A small sound classifier, trained from scratch.
Training: 11100 steps, batches of 256, held-out accuracy 96%.
Rows from block 3 of a small sound classifier, named by matrix and row number. Rows with one number belong to one channel. Each number is 128 + 32 x the weight over its row's rms, rounded and kept within 0 to 255. All counts start at 0. Numbers have three digits each.
After each channel's rows are labels from the 100 clips, of 14848, where the channel reaches its highest value: "top examples" is what is common among them; "loudest band" is the band of the loudest frequency at the time of the peak. Only what is clearly more common there than usual is listed. The data: short read English sentences (LibriTTS-R). In brackets: how many of the 100.
# convs0: first width-9 conv (model.blocks.3.convs.0.weight, 128x128x9, each kernel summed), inputs 0-63
# convs1: second width-9 conv (model.blocks.3.convs.1.weight, 128x128x9, transposed, each kernel summed), outputs 0-63

convs0.87:075105101147167178043075123068124183156158091093105150110090152164126066148139088117147166141143155129111132145142103161149167182104122111188174165122158134109079133131122123108172133118098203
convs1.87:156095160110120139140189125128135078093103169104108085147076093060130115090161127184126132107124089123126084146110173108063133103161114139073107128154156138152158182068184109151101086119087097
top examples: voice: female (100)
loudest band: 250 to 500 Hz (35)

convs0.0:171115127135145149160106106105132145139101160143142154125071108131151088109144115141149118138118169171182132091148169048127155104116131217089096154103151147120155166137108123160112191101117164
convs1.0:144130137075134131137192131126127098102154134067073152112166112151080105116109100158096098086153119129177120144155110100132103131098083093146189123137187160165133099087112122150164111146178130
top examples: voice: male (99)
loudest band: 4000 to 8000 Hz (37)

convs0.22:175176144129100100050192102148159152124125101160179114146169183104081136123115151097144071118205119110142139087150058154149091091161134131091137129143125102166153167140120044105132143167134149
convs1.22:136107111090154097141155126102126096157102109035084136154208155109140167216140172108157089124112129135172105112153164118114081161092158132170167118122116129124130113132152074173146102125163102
top examples: voice: male (84)
loudest band: 4000 to 8000 Hz (27)

convs0.57:150134111090141103142079099089087176208125164173083146112152132108174139118143107129106145113128173186203114152127142113140141095151079122131092165171132130124150094112103116153130133147097144
convs1.57:104122217094248112119147134130115097089171111099124107138121192126090112140109112174089084137133148162176101138125112102176125109110195127157092169165190129095123110090147123084110149109110122
top examples: voice: male (100)
loudest band: 250 to 500 Hz (34)

convs0.53:156157170113136152080062105147119162197143139115119134112122195106060125132131137125115131127211123155146158095123138132178140101058078142084158198116103102112146184107155147134116202095142155
convs1.53:105152143126175138108132173137110123105147107118127088185119097141076066157139143137093097097115066103126176128124095123105084216119128143155119165150098096075174066147069118138162059089117155
top examples: voice: male (95)
loudest band: 250 to 500 Hz (27)

convs0.13:138123072130090184110117123153172164104127060103147081142090174078108147162114142144140131156166111152182162089134123180143176151159112087115113140125195126137166189095117135166106146176070138
convs1.13:153101160131173069153169137113166145190145117123180118187131081129060082152189165116121143082115123121202103087104110101171105169093207149099126117088092161067164150093149124128101131114157169
top examples: voice: female (99)
loudest band: 4000 to 8000 Hz (61)