config.toml
targets = ["voice"]
nesterov = false
orthogonalizer = "polar_express"
max_steps = 11100
lr_schedule = "cosine"
Rows from block 10 of a small sound classifier, named by matrix and row number. Rows with one number belong to one channel. Each number is 50 + 10 x the weight over its row's rms, rounded and kept within 0 to 99. All counts start at 0. After the name is the row's rms in percent of the matrix's.
After each channel's rows are labels from the 100 clips, of 14848, where the channel reaches its highest value: "strongest on" is what is common among them. Only what is clearly more common there than usual is listed. The data: short read English sentences (LibriTTS-R). In brackets: how many of the 100, against the usual share in percent.
# convs0: first width-9 conv, stride 2 (model.blocks.10.convs.0.weight, 288x192x9, each kernel summed), inputs 0-95
# convs1: second width-9 conv (model.blocks.10.convs.1.weight, 288x288x9, transposed, each kernel summed), outputs 0-95

convs0.282 100:51 61 32 62 45 50 35 51 46 64 56 38 56 43 47 41 68 31 49 43 49 74 51 46 50 59 69 60 49 66 64 64 38 52 37 49 54 38 61 51 40 68 53 44 46 62 47 48 41 74 14 45 45 53 47 52 50 69 50 45 38 57 52 49 60 62 53 44 40 61 49 49 40 53 44 62 47 46 53 53 55 48 49 66 75 41 58 63 38 66 50 50 65 55 60 44
convs1.282 116:58 53 53 46 71 54 58 47 49 54 42 49 64 64 49 51 73 48 65 33 47 63 49 42 38 47 44 38 52 41 50 61 40 53 70 49 53 46 38 48 42 42 40 48 40 43 30 57 50 60 45 59 76 44 36 24 34 47 53 61 40 65 49 54 33 76 41 41 48 43 46 49 52 53 38 42 54 51 44 49 58 38 51 57 54 32 41 49 49 51 47 36 65 35 55 51
strongest on: voice: female (100 vs 53.8)

convs0.209 112:47 70 61 47 50 41 46 32 55 52 48 48 64 71 42 44 41 54 41 23 62 34 57 65 45 47 46 42 67 38 47 80 57 39 66 55 54 44 68 37 41 37 53 45 43 53 51 58 43 45 53 35 50 57 52 45 56 49 63 51 58 43 47 80 52 32 36 44 41 29 56 49 46 46 44 55 58 46 79 50 49 47 49 58 62 43 67 65 63 31 62 47 51 61 53 68
convs1.209 096:53 42 71 45 52 44 52 53 54 39 54 59 67 49 55 53 64 67 50 44 35 36 60 61 64 42 54 55 58 34 61 49 66 54 53 50 92 61 65 69 54 58 63 38 49 43 52 44 53 33 53 70 43 53 51 44 42 63 54 45 43 64 49 50 66 39 42 23 41 49 43 56 48 56 65 46 56 49 44 42 77 45 57 43 45 48 73 46 51 53 45 53 54 48 31 57
strongest on: voice: male (100 vs 46.2)

convs0.56 110:46 50 62 45 54 34 50 55 48 50 48 55 43 56 40 42 49 69 50 51 57 64 54 70 64 61 52 39 47 35 64 45 45 57 49 41 46 27 50 37 37 42 63 68 52 52 55 40 48 69 62 46 55 50 65 60 46 66 52 53 47 39 55 48 37 46 54 44 53 51 49 59 73 64 31 53 53 47 49 43 48 34 69 50 46 50 52 38 44 58 63 42 43 55 58 60
convs1.56 108:45 50 49 62 47 48 41 33 48 56 52 42 32 46 47 57 41 48 58 46 61 53 48 61 63 75 52 37 56 39 51 48 56 53 50 49 45 58 61 64 47 59 63 48 52 53 50 39 48 73 45 35 30 42 47 48 52 41 45 44 80 38 30 36 42 31 43 67 46 36 47 56 48 47 33 47 47 46 56 52 55 43 47 55 67 34 65 45 43 56 55 44 48 54 60 52
strongest on: voice: male (100 vs 46.2)

convs0.126 098:45 62 59 43 54 57 59 34 47 42 49 58 32 33 47 43 47 36 43 58 44 49 53 64 50 47 50 47 37 47 47 52 41 37 47 48 24 47 55 47 41 46 60 46 36 60 52 44 38 47 45 49 49 60 48 63 36 40 40 41 43 45 41 28 28 43 55 30 63 74 51 54 52 43 69 61 53 48 60 57 62 53 55 43 39 47 47 40 58 43 54 50 50 43 55 31
convs1.126 091:41 44 66 42 33 54 53 59 52 64 53 43 42 59 50 18 40 58 42 55 61 44 34 62 50 62 45 43 54 50 69 53 66 56 53 51 48 52 39 35 48 48 46 57 38 53 60 53 51 55 57 46 38 43 55 40 48 50 41 35 44 58 28 44 42 36 78 51 44 33 48 37 63 41 63 43 48 67 53 52 46 54 58 51 39 45 58 51 38 51 48 46 55 50 53 51
strongest on: voice: female (100 vs 53.8)

convs0.128 107:44 43 54 46 56 58 71 45 46 45 70 61 50 45 46 49 55 56 68 32 37 46 46 65 15 42 42 40 29 40 60 53 43 45 60 32 42 48 54 50 36 59 57 39 49 49 45 48 45 59 61 64 54 36 53 51 59 42 50 58 50 46 48 61 42 21 52 52 37 61 54 62 43 48 66 38 48 49 64 54 39 52 42 32 36 53 42 48 49 68 62 59 62 59 53 58
convs1.128 104:42 52 53 49 37 51 47 41 54 58 51 38 42 50 50 53 39 63 61 42 49 38 54 67 71 62 37 53 56 32 37 47 56 43 39 41 50 34 65 56 54 56 51 47 45 49 55 37 40 42 61 43 36 41 45 56 56 35 57 40 89 52 29 43 39 66 43 74 64 64 43 76 43 54 43 63 39 55 53 44 43 47 47 44 65 30 30 49 47 44 43 55 42 60 63 59
strongest on: voice: male (100 vs 46.2)

convs0.1 102:38 65 54 48 47 38 76 62 38 50 54 50 43 36 41 50 33 58 39 48 53 51 42 46 51 55 44 44 41 49 57 39 47 48 46 25 54 29 54 33 52 43 43 51 54 53 46 45 54 55 54 34 51 43 30 57 70 40 51 72 54 46 61 34 56 46 48 51 47 36 62 63 49 48 62 53 55 50 47 46 55 48 50 52 55 64 41 62 44 56 38 46 48 51 40 39
convs1.1 138:50 54 49 44 49 45 60 52 47 52 45 50 35 56 33 64 50 47 56 51 53 57 66 64 60 54 42 39 48 41 64 63 36 49 61 45 28 23 57 53 56 51 48 54 56 40 44 38 50 69 55 30 40 53 39 47 47 30 37 35 73 53 30 34 44 52 38 95 61 51 44 50 31 47 42 67 47 41 50 59 50 43 44 49 50 65 43 60 36 42 51 52 38 50 67 46
strongest on: voice: male (99 vs 46.2)

convs0.25 083:37 40 51 54 55 49 49 58 54 68 41 46 56 48 53 61 44 56 64 41 49 50 46 33 56 67 55 54 36 62 49 48 55 47 56 63 62 51 34 61 59 56 51 44 66 48 47 55 39 54 58 43 42 59 49 47 46 35 39 59 34 64 58 47 48 51 42 53 55 55 62 51 47 58 45 61 52 50 38 57 41 65 45 51 53 64 39 50 36 56 53 53 56 55 25 49
convs1.25 089:50 63 57 36 62 56 53 47 48 51 45 56 47 64 49 39 54 53 52 39 62 48 58 42 46 65 43 53 64 62 38 48 56 50 52 36 45 46 52 56 50 50 57 59 69 51 59 53 53 69 69 58 59 55 61 49 58 43 44 57 39 46 34 45 68 52 50 40 58 57 70 50 54 65 51 51 59 62 58 34 53 61 35 49 40 49 36 60 52 46 42 46 36 69 52 65
strongest on: voice: female (100 vs 53.8)

convs0.82 072:42 50 64 51 68 62 60 32 45 56 48 52 49 52 43 50 28 50 34 54 59 56 58 51 33 39 60 52 39 60 50 54 58 67 45 44 59 22 60 40 48 48 59 70 59 53 49 42 37 56 52 48 51 51 66 54 45 62 56 44 22 52 56 52 30 39 59 46 46 61 61 44 37 43 66 54 47 58 50 59 49 47 44 54 55 42 68 66 41 44 58 53 45 54 54 23
convs1.82 060:39 54 41 54 54 37 55 27 58 56 52 62 40 46 36 50 43 47 29 57 50 49 38 55 49 35 67 47 58 56 35 72 58 37 53 52 49 58 57 46 51 57 40 55 46 70 60 49 42 67 59 44 58 36 55 52 48 51 53 61 41 62 40 40 61 54 37 27 35 65 61 56 61 55 57 55 47 47 44 36 52 58 40 54 45 53 47 57 37 44 37 60 45 40 51 55
strongest on: voice: female (100 vs 53.8)

convs0.149 105:51 56 46 40 59 50 68 58 48 60 51 69 46 48 51 59 51 67 58 59 56 54 56 40 58 31 38 57 30 60 63 50 25 51 40 32 59 44 40 65 57 47 52 54 39 38 59 53 39 42 61 40 45 47 54 48 55 28 38 64 51 61 42 46 46 39 39 46 41 61 44 44 60 60 62 42 67 71 61 54 23 63 64 45 51 32 49 55 52 51 46 38 63 41 61 54
convs1.149 094:63 49 74 57 43 47 22 51 46 54 56 56 63 50 39 72 64 37 63 50 41 66 57 55 46 70 52 52 46 66 48 44 23 58 56 43 53 42 54 54 48 52 68 65 41 51 53 59 52 62 55 51 50 56 50 45 46 60 56 55 49 49 63 53 48 37 37 56 50 54 55 62 34 35 54 62 46 63 45 40 72 50 62 40 72 56 59 52 49 54 39 47 57 46 56 36
strongest on: voice: male (100 vs 46.2)

convs0.261 098:46 50 52 49 58 45 27 39 43 48 60 48 42 35 32 38 57 46 62 51 66 59 49 50 52 49 50 55 51 50 59 61 40 29 64 36 62 41 46 40 37 36 67 58 56 44 49 36 41 55 69 54 45 54 63 48 46 46 36 52 61 46 58 60 55 47 49 46 38 61 47 49 70 41 48 54 56 56 54 43 63 55 61 40 59 36 59 48 53 52 56 45 62 57 45 60
convs1.261 109:47 35 64 46 38 42 47 68 50 46 75 66 63 47 53 35 40 63 53 50 31 47 52 52 43 54 29 43 44 61 51 54 59 46 56 58 66 86 45 59 52 52 55 52 46 56 43 47 50 45 38 64 46 55 50 49 55 48 54 60 37 58 58 55 39 51 49 28 54 32 47 53 68 50 68 35 60 81 38 47 34 45 68 54 46 60 71 47 53 58 37 45 46 62 37 45
strongest on: voice: male (100 vs 46.2)

convs0.277 097:49 33 60 61 60 37 51 41 53 58 60 58 43 44 57 48 47 34 47 51 38 54 42 47 56 43 49 46 53 58 48 38 40 56 60 57 46 39 58 44 74 41 40 73 70 58 69 65 56 51 54 67 42 42 58 54 45 37 48 55 45 55 59 54 50 56 44 60 47 44 53 49 36 62 35 50 64 66 43 48 53 68 43 47 47 48 54 51 39 50 44 47 42 78 56 76
convs1.277 087:59 50 62 49 58 46 54 61 60 51 43 49 57 34 72 27 64 49 36 42 32 54 45 57 50 52 52 62 49 81 46 53 54 30 54 61 58 55 45 46 48 47 45 52 59 50 43 51 32 54 36 40 39 59 63 65 49 53 49 79 44 54 47 53 49 39 24 36 50 46 46 52 35 54 50 43 50 58 66 36 57 28 50 38 57 45 41 41 64 47 60 58 43 36 49 41
strongest on: voice: female (100 vs 53.8)

convs0.216 106:50 31 45 45 58 51 50 35 51 56 53 46 48 76 63 42 62 48 49 27 49 53 63 55 43 40 47 55 52 36 55 63 39 52 40 49 55 42 72 52 59 51 46 63 23 68 53 55 47 48 53 45 35 44 59 67 58 52 42 43 83 56 60 59 44 48 50 50 45 50 39 56 71 31 46 42 65 47 76 39 42 63 56 47 41 50 43 52 47 60 70 42 47 44 47 49
convs1.216 105:56 44 58 48 35 57 52 57 37 49 71 48 36 40 43 29 37 64 42 67 57 44 39 58 58 59 30 40 46 49 64 48 61 35 57 51 46 50 56 58 53 45 61 55 54 39 51 53 40 59 48 45 53 59 48 47 37 61 58 36 64 55 41 54 42 56 76 44 47 28 54 55 67 58 49 39 42 63 47 57 38 56 61 57 40 66 59 73 41 59 59 39 41 41 45 39
strongest on: voice: male (100 vs 46.2)

convs0.143 100:50 47 35 58 40 54 52 40 59 43 58 41 34 64 33 59 56 80 42 44 64 56 49 65 55 51 45 44 38 51 61 64 44 42 56 41 60 43 57 40 52 46 47 49 62 43 52 45 53 54 53 61 42 49 58 52 62 54 48 69 75 61 27 57 45 48 43 51 66 49 52 40 77 53 41 29 65 58 67 70 54 68 54 39 38 52 48 31 51 40 46 51 55 24 56 57
convs1.143 082:36 53 69 63 49 51 52 39 45 50 68 43 53 49 44 53 51 63 50 50 40 49 37 59 57 54 47 29 39 37 44 31 56 47 46 56 58 34 70 51 47 47 57 55 45 44 51 51 49 55 56 35 40 48 54 59 56 59 67 49 72 52 55 57 45 46 47 56 49 51 56 37 57 38 62 41 48 51 40 43 75 35 80 46 82 54 60 69 42 64 52 47 47 56 48 45
strongest on: voice: male (100 vs 46.2)

convs0.245 101:67 55 56 56 36 39 49 32 62 54 50 49 45 55 48 52 28 75 59 49 53 58 67 42 59 46 51 51 45 61 46 53 45 48 66 70 75 53 54 52 41 36 51 46 66 41 43 55 43 39 69 34 50 47 46 44 62 43 48 71 65 43 51 50 46 57 49 42 65 79 58 54 64 69 41 45 60 53 62 56 60 51 46 51 34 49 49 43 77 42 60 43 56 40 63 50
convs1.245 097:47 44 44 46 41 50 44 42 48 36 51 45 59 44 45 54 53 59 53 54 56 59 53 48 68 70 61 59 40 45 58 46 53 46 49 45 52 48 52 53 39 57 54 45 33 46 47 50 61 53 66 62 39 60 46 48 57 49 46 62 69 50 62 47 45 46 56 53 58 63 56 58 47 48 58 83 50 66 53 46 76 39 55 53 75 39 61 43 69 45 52 58 35 35 56 60
strongest on: voice: male (100 vs 46.2)

convs0.152 104:41 53 39 44 45 36 18 56 43 49 60 64 50 75 64 49 37 57 75 71 54 48 53 53 31 51 56 57 41 51 57 59 34 55 52 64 64 49 53 65 51 54 51 53 51 56 36 41 50 48 46 64 48 51 54 44 73 50 41 37 50 42 37 32 47 44 49 54 59 44 59 54 55 54 31 50 52 46 67 41 62 56 54 56 49 43 39 36 61 29 61 32 47 45 67 56
convs1.152 091:46 52 57 42 60 47 47 35 44 58 71 53 54 51 43 38 40 41 56 53 37 51 52 61 44 67 65 56 45 44 57 52 76 53 51 48 78 58 57 53 62 57 49 38 52 47 51 46 47 53 35 59 43 45 48 46 44 61 65 48 68 47 45 47 46 34 22 30 47 46 45 45 51 45 41 59 52 61 48 32 63 50 45 49 54 39 57 52 56 37 52 52 59 45 65 27
strongest on: voice: male (100 vs 46.2)

convs0.189 123:53 45 46 44 45 48 75 47 42 47 59 48 57 31 50 40 37 41 42 50 37 51 50 39 46 50 34 39 47 46 49 32 43 44 55 39 28 45 45 55 47 50 29 58 53 61 56 53 52 40 41 35 43 66 44 42 73 34 46 67 37 49 42 51 53 49 31 61 59 51 50 41 50 59 57 35 73 48 48 43 42 55 50 48 36 47 38 42 35 44 33 34 53 36 36 51
convs1.189 129:31 46 39 40 38 48 52 59 55 49 62 55 27 58 31 68 36 37 63 45 51 54 60 49 39 39 49 34 52 42 64 48 41 49 55 58 35 30 53 48 60 55 51 61 45 40 55 44 56 49 52 48 37 54 53 51 58 55 41 44 52 46 59 21 35 42 44 81 56 28 43 40 50 49 57 67 53 45 47 55 55 51 41 42 44 71 55 63 54 55 55 52 56 44 70 35
strongest on: voice: male (100 vs 46.2)

convs0.94 101:51 68 36 61 57 52 76 60 45 57 54 59 37 51 39 49 61 37 54 50 58 51 31 44 38 49 37 47 42 50 60 70 43 60 60 35 46 34 34 33 49 49 44 42 48 44 56 59 45 55 64 35 40 37 41 42 65 41 55 51 59 56 56 53 59 47 53 53 47 51 42 35 50 58 66 46 69 42 74 42 44 77 68 51 34 59 55 46 48 48 60 38 56 55 39 68
convs1.94 100:59 43 74 62 46 44 48 67 53 58 55 58 60 43 46 48 35 46 56 41 38 47 50 61 46 48 53 38 34 35 57 57 69 46 54 54 60 51 72 48 49 46 63 46 63 49 41 59 46 53 38 82 59 48 54 51 46 56 45 57 46 43 60 41 45 45 43 25 40 60 51 44 51 53 42 38 46 39 42 42 40 52 49 39 49 49 76 42 47 52 42 50 51 56 54 53
strongest on: voice: male (100 vs 46.2)

convs0.13 103:57 55 47 59 51 49 54 30 47 57 52 53 58 66 58 34 49 51 52 54 66 48 59 49 38 36 57 50 31 49 59 62 50 37 59 49 59 52 45 56 44 37 72 39 60 36 32 46 60 71 81 41 45 55 70 42 49 49 38 63 39 62 48 50 33 47 55 52 54 56 45 50 59 60 49 42 62 53 57 44 56 38 55 44 70 35 45 53 51 48 52 51 52 39 36 50
convs1.13 095:68 45 70 68 48 56 48 49 46 62 65 54 68 60 42 45 49 62 56 41 26 45 51 71 57 51 65 54 55 45 40 48 76 41 38 56 53 56 82 57 49 47 55 40 40 43 48 32 37 50 45 61 39 43 38 42 40 44 66 50 67 46 46 38 43 56 46 50 67 64 33 69 46 40 76 54 59 48 49 49 68 31 29 42 46 49 36 52 49 21 58 51 53 50 43 48
strongest on: voice: male (99 vs 46.2)

convs0.268 121:64 49 39 45 61 54 57 54 36 53 56 40 58 53 52 41 50 32 71 55 38 50 42 37 49 43 46 71 53 44 51 61 39 49 40 56 66 20 58 61 47 57 47 59 75 53 67 55 50 50 72 40 49 43 37 42 55 45 47 34 59 50 48 58 68 42 46 25 47 55 38 52 53 42 48 50 43 55 64 53 52 92 40 49 49 44 38 56 52 59 82 58 51 37 53 62
convs1.268 134:54 43 42 59 52 54 42 43 52 55 55 42 36 41 48 46 59 64 48 57 45 58 62 46 62 46 59 54 45 43 80 62 46 44 49 48 55 75 60 61 49 57 49 53 53 51 55 46 47 52 36 37 61 45 54 56 57 60 64 29 67 50 45 37 45 55 44 44 39 43 56 45 61 47 43 37 52 50 52 53 66 46 70 54 62 67 54 43 51 51 49 72 47 49 77 35
strongest on: voice: male (98 vs 46.2)

convs0.110 105:40 57 59 48 52 46 51 36 55 37 57 45 53 56 50 61 69 44 69 43 62 59 73 44 46 44 41 48 37 43 63 52 36 55 62 33 46 39 60 41 41 58 44 49 51 42 53 40 51 61 56 30 49 58 65 50 66 54 50 59 65 52 48 62 54 50 53 47 31 61 39 30 66 63 55 53 56 62 60 40 45 76 53 48 24 59 35 59 39 58 51 40 55 31 44 65
convs1.110 098:72 36 73 45 30 48 52 60 56 28 31 45 66 44 59 46 39 41 45 44 47 55 56 35 52 46 34 33 48 50 67 46 57 50 51 50 59 32 64 54 47 50 64 57 56 55 39 52 57 47 49 51 54 42 46 48 55 46 61 59 37 52 42 43 55 19 61 38 57 52 49 38 55 60 62 47 54 59 38 40 61 43 64 36 45 62 68 39 53 60 42 44 50 53 66 54
strongest on: voice: male (100 vs 46.2)

convs0.148 099:61 52 51 48 48 40 68 48 51 41 32 50 39 45 48 53 54 44 59 58 38 55 57 66 34 33 52 60 44 41 72 58 50 45 56 48 45 49 54 54 47 46 44 53 44 41 44 31 62 51 43 52 36 50 42 46 50 43 45 52 55 51 43 41 60 08 47 50 64 50 33 65 51 50 42 48 49 53 47 46 34 30 70 46 52 53 49 49 55 57 65 37 49 45 52 68
convs1.148 113:44 39 38 59 40 49 72 49 39 47 70 29 51 69 33 55 23 59 53 53 54 51 44 56 64 73 46 44 59 26 60 44 39 40 49 51 50 41 61 42 52 54 61 51 35 48 51 37 42 62 45 23 36 44 49 42 44 53 56 53 72 46 44 47 46 51 62 52 51 30 46 63 37 46 34 49 46 52 54 51 39 51 52 46 60 46 40 58 49 54 62 44 40 31 56 52
strongest on: voice: male (99 vs 46.2)

convs0.67 074:57 71 49 66 57 46 67 39 53 51 28 43 55 42 39 49 45 56 65 62 65 51 52 40 56 56 51 58 50 49 47 57 55 42 47 36 44 52 58 45 24 59 49 51 64 69 60 71 46 51 52 46 59 84 52 36 34 52 68 39 46 59 58 56 61 49 42 38 51 54 58 52 51 41 46 50 64 50 56 45 66 64 69 55 64 61 36 48 40 48 46 67 61 43 53 41
convs1.67 070:51 64 42 37 48 45 51 46 49 55 47 36 46 56 47 40 41 61 55 62 44 60 54 52 48 44 56 59 57 58 66 57 64 46 45 52 36 41 30 44 56 72 48 34 63 55 53 45 61 54 48 30 59 48 45 49 53 41 57 47 55 51 35 35 46 55 38 23 54 45 59 56 49 51 60 49 47 38 55 50 62 51 35 59 36 42 26 46 51 51 25 52 36 64 34 44
strongest on: voice: female (100 vs 53.8)

convs0.32 100:42 53 41 51 24 32 24 61 45 37 51 44 42 51 38 58 47 32 46 48 52 63 45 40 51 53 51 41 59 49 61 50 59 64 73 72 56 45 53 49 57 33 46 36 48 46 36 51 57 42 58 55 59 38 49 44 27 23 40 37 42 41 51 53 51 33 40 44 44 60 49 53 30 56 39 40 63 47 44 64 60 51 42 52 56 51 35 56 54 60 38 64 61 65 49 62
convs1.32 107:55 59 58 57 50 46 50 40 60 48 37 34 67 52 49 33 53 56 41 49 44 53 30 35 42 37 42 49 51 52 79 59 45 53 46 59 39 64 41 41 51 49 51 50 47 62 59 47 37 50 60 46 46 53 59 51 66 59 39 34 51 36 33 55 55 41 67 60 42 55 56 59 34 39 42 43 59 53 50 50 68 42 50 56 38 60 61 49 62 49 37 55 57 54 42 43
strongest on: voice: female (100 vs 53.8)

convs0.178 142:53 51 47 54 54 43 49 50 51 54 63 57 53 56 37 49 58 58 56 51 46 55 69 47 43 50 42 53 44 51 59 43 46 34 30 94 42 53 52 45 46 49 35 47 52 41 48 58 46 47 22 48 39 42 46 58 43 69 48 48 57 64 48 46 35 53 34 55 52 46 44 60 48 54 70 47 53 48 42 42 64 47 37 47 37 59 46 48 53 66 41 61 44 54 53 61
convs1.178 126:44 54 40 54 37 45 53 46 48 43 57 50 42 58 36 63 34 46 53 58 42 58 54 42 54 54 56 61 52 35 55 59 41 56 55 51 51 42 53 57 45 45 48 48 56 43 56 54 35 51 50 53 43 48 49 43 53 41 41 54 36 45 58 72 57 35 51 28 42 56 48 55 67 40 43 61 46 46 46 54 53 51 48 49 63 47 45 51 53 54 33 56 59 68 71 70
strongest on: voice: female (100 vs 53.8)

convs0.53 096:43 71 36 55 49 62 70 59 36 54 55 51 33 53 44 60 47 70 30 44 64 49 53 49 39 51 38 48 45 51 51 60 59 52 60 49 60 46 22 30 52 38 39 33 56 32 23 58 54 49 49 39 52 53 51 46 65 50 58 58 48 46 48 48 51 39 50 45 48 64 62 45 66 50 62 50 46 55 71 51 49 50 53 31 57 42 45 45 52 42 61 62 52 42 58 76
convs1.53 089:67 45 60 76 36 44 43 44 52 64 61 56 58 47 48 45 47 51 55 52 36 44 41 54 69 52 58 50 55 62 48 37 51 43 53 51 74 41 59 60 50 56 55 38 50 39 54 50 52 40 41 59 42 50 49 54 45 42 56 53 53 37 53 43 52 51 26 39 45 65 45 53 43 46 66 63 50 47 48 51 62 45 56 46 47 56 72 41 52 49 32 52 51 51 47 45
strongest on: voice: male (100 vs 46.2)

convs0.262 110:36 24 46 42 45 61 38 60 38 35 52 53 60 45 50 53 65 48 43 50 42 40 60 44 63 61 54 51 58 40 52 43 51 59 37 47 42 44 44 63 54 41 55 51 71 59 56 49 44 66 70 58 64 51 49 58 63 39 48 58 33 49 40 45 47 53 56 40 49 45 60 42 53 53 53 43 56 49 59 51 30 48 54 65 54 40 51 53 34 68 61 49 65 65 50 39
convs1.262 103:45 74 52 38 52 52 42 57 52 59 44 52 41 49 49 34 66 54 54 60 55 52 70 48 60 49 52 69 49 61 57 64 57 58 48 57 58 48 60 57 46 40 51 49 54 53 49 58 30 38 46 58 59 49 55 51 57 41 39 49 38 55 41 76 56 48 44 45 57 42 52 57 20 46 48 52 59 50 50 58 54 55 47 60 43 32 53 29 53 60 46 46 54 48 53 47
strongest on: voice: female (100 vs 53.8)

convs0.246 129:40 31 47 43 41 45 46 50 42 39 46 48 57 41 55 52 61 42 57 37 48 56 48 47 64 39 69 51 49 55 40 46 44 70 45 81 40 19 49 47 66 49 49 50 59 42 51 52 48 52 49 42 41 61 63 39 58 51 59 48 61 47 59 41 52 74 49 35 43 53 41 55 42 45 58 51 38 57 35 48 60 45 50 44 66 56 50 53 44 75 47 33 57 53 50 32
convs1.246 126:54 39 40 61 27 45 49 76 46 56 37 54 49 59 64 46 61 42 33 61 41 39 54 54 42 44 52 63 51 58 57 42 50 35 42 52 49 42 50 43 54 56 51 46 35 60 49 41 37 48 58 46 48 50 44 49 55 41 53 48 52 44 47 61 61 65 50 24 59 53 51 62 64 52 46 46 59 43 39 60 42 61 42 55 50 43 50 48 45 27 36 52 73 42 41 38
strongest on: voice: female (100 vs 53.8)

convs0.280 100:41 48 40 37 49 34 45 50 58 60 51 48 48 55 53 57 59 14 51 54 51 39 58 45 55 48 41 33 42 41 38 44 39 55 37 30 65 55 48 46 45 32 34 52 51 53 50 57 45 58 33 41 54 31 25 48 52 47 40 42 60 39 45 47 49 60 48 23 58 47 47 51 40 50 70 40 46 48 49 33 38 47 38 29 33 48 41 43 49 69 47 60 45 54 43 50
convs1.280 114:56 48 38 40 39 59 55 48 33 59 48 58 53 43 60 50 42 51 50 49 53 57 51 50 48 76 51 50 40 47 43 59 58 52 50 54 38 53 47 51 43 61 55 45 42 50 42 41 55 66 48 58 39 54 54 56 70 45 32 50 41 53 37 53 74 54 70 76 54 40 44 67 25 45 42 59 45 47 71 48 49 49 35 63 32 67 38 51 50 36 45 51 62 56 46 45
strongest on: voice: female (100 vs 53.8)

convs0.90 094:39 60 61 53 40 50 46 58 60 49 58 62 42 74 58 42 42 56 63 48 58 50 57 75 47 38 59 36 54 53 54 51 48 43 69 41 61 51 46 37 46 40 45 49 29 45 54 53 40 55 67 44 47 38 61 58 51 38 33 53 74 50 64 33 42 52 53 52 38 43 45 30 57 37 58 54 41 27 47 55 53 45 61 43 57 36 52 42 62 35 61 47 66 37 43 63
convs1.90 099:51 40 46 56 52 48 44 47 45 63 74 57 62 52 53 67 48 51 36 57 38 49 51 65 69 67 64 53 40 30 70 40 61 42 36 50 57 49 53 41 50 48 51 50 39 61 44 50 51 43 51 74 48 52 57 44 51 61 62 63 59 37 68 48 36 44 50 35 41 60 52 56 32 40 73 49 53 42 54 38 54 46 57 45 60 45 63 60 51 51 34 51 43 42 41 47
strongest on: voice: male (100 vs 46.2)

convs0.72 092:51 53 43 69 54 44 25 56 54 52 50 37 51 74 32 55 54 50 64 49 52 54 51 55 61 64 38 69 54 64 48 57 53 36 63 29 62 55 83 50 41 44 47 25 67 54 43 44 37 41 43 36 46 49 55 44 41 52 47 55 79 51 49 50 60 46 36 37 57 60 52 58 61 54 43 39 47 59 52 53 46 56 48 49 38 53 42 29 71 39 65 38 59 59 57 61
convs1.72 097:54 57 56 51 43 46 41 58 44 43 65 40 42 42 50 37 44 52 58 53 52 45 58 53 78 72 46 57 49 50 70 57 80 49 45 56 50 68 65 56 36 58 53 46 67 46 55 59 31 54 45 73 55 49 59 43 51 43 49 46 51 47 58 29 54 41 42 18 48 53 54 59 42 46 58 49 49 54 64 53 50 43 54 59 29 34 73 56 59 42 44 53 49 43 53 36
strongest on: voice: male (100 vs 46.2)

convs0.219 109:53 76 45 52 65 50 39 43 46 41 61 56 35 46 33 60 52 72 47 51 68 46 51 73 74 57 54 49 48 53 50 60 43 47 50 59 51 58 52 53 36 40 54 51 57 50 46 51 30 52 60 44 43 50 53 59 67 66 64 61 40 49 49 24 33 48 49 59 46 62 63 43 57 57 36 51 67 40 56 49 44 31 51 41 32 45 43 55 72 57 44 62 42 38 68 64
convs1.219 096:48 47 84 55 65 51 54 44 48 62 60 48 67 53 34 52 40 51 56 32 41 47 46 56 65 69 58 42 47 59 33 52 55 45 54 46 95 69 64 64 41 45 55 49 34 54 48 41 34 48 48 61 51 41 46 54 51 61 49 46 53 49 49 51 54 62 34 41 39 61 42 50 58 48 55 52 50 39 45 53 52 38 36 37 69 27 51 52 54 35 28 56 49 49 36 57
strongest on: voice: male (98 vs 46.2)

convs0.95 102:54 63 43 42 52 61 43 47 57 33 54 52 71 29 54 45 61 42 53 52 32 69 58 55 56 49 52 58 35 57 67 38 43 48 52 48 56 51 57 51 40 52 62 47 68 55 57 55 30 65 45 49 45 48 53 62 54 50 58 47 55 44 62 41 48 45 60 49 48 39 65 59 44 40 58 54 21 63 24 56 42 29 54 62 53 37 56 72 30 46 47 55 44 45 61 48
convs1.95 098:50 49 54 35 70 46 47 25 49 35 41 59 52 29 54 47 60 44 34 55 42 50 57 45 48 63 45 54 50 52 42 61 67 58 62 47 45 56 33 42 58 52 55 39 37 56 46 59 45 33 54 49 58 56 44 59 53 47 46 59 59 44 37 64 51 63 55 42 58 47 58 48 45 56 48 41 49 64 52 56 50 48 45 52 54 30 48 33 47 52 37 54 63 47 35 53
strongest on: voice: female (100 vs 53.8)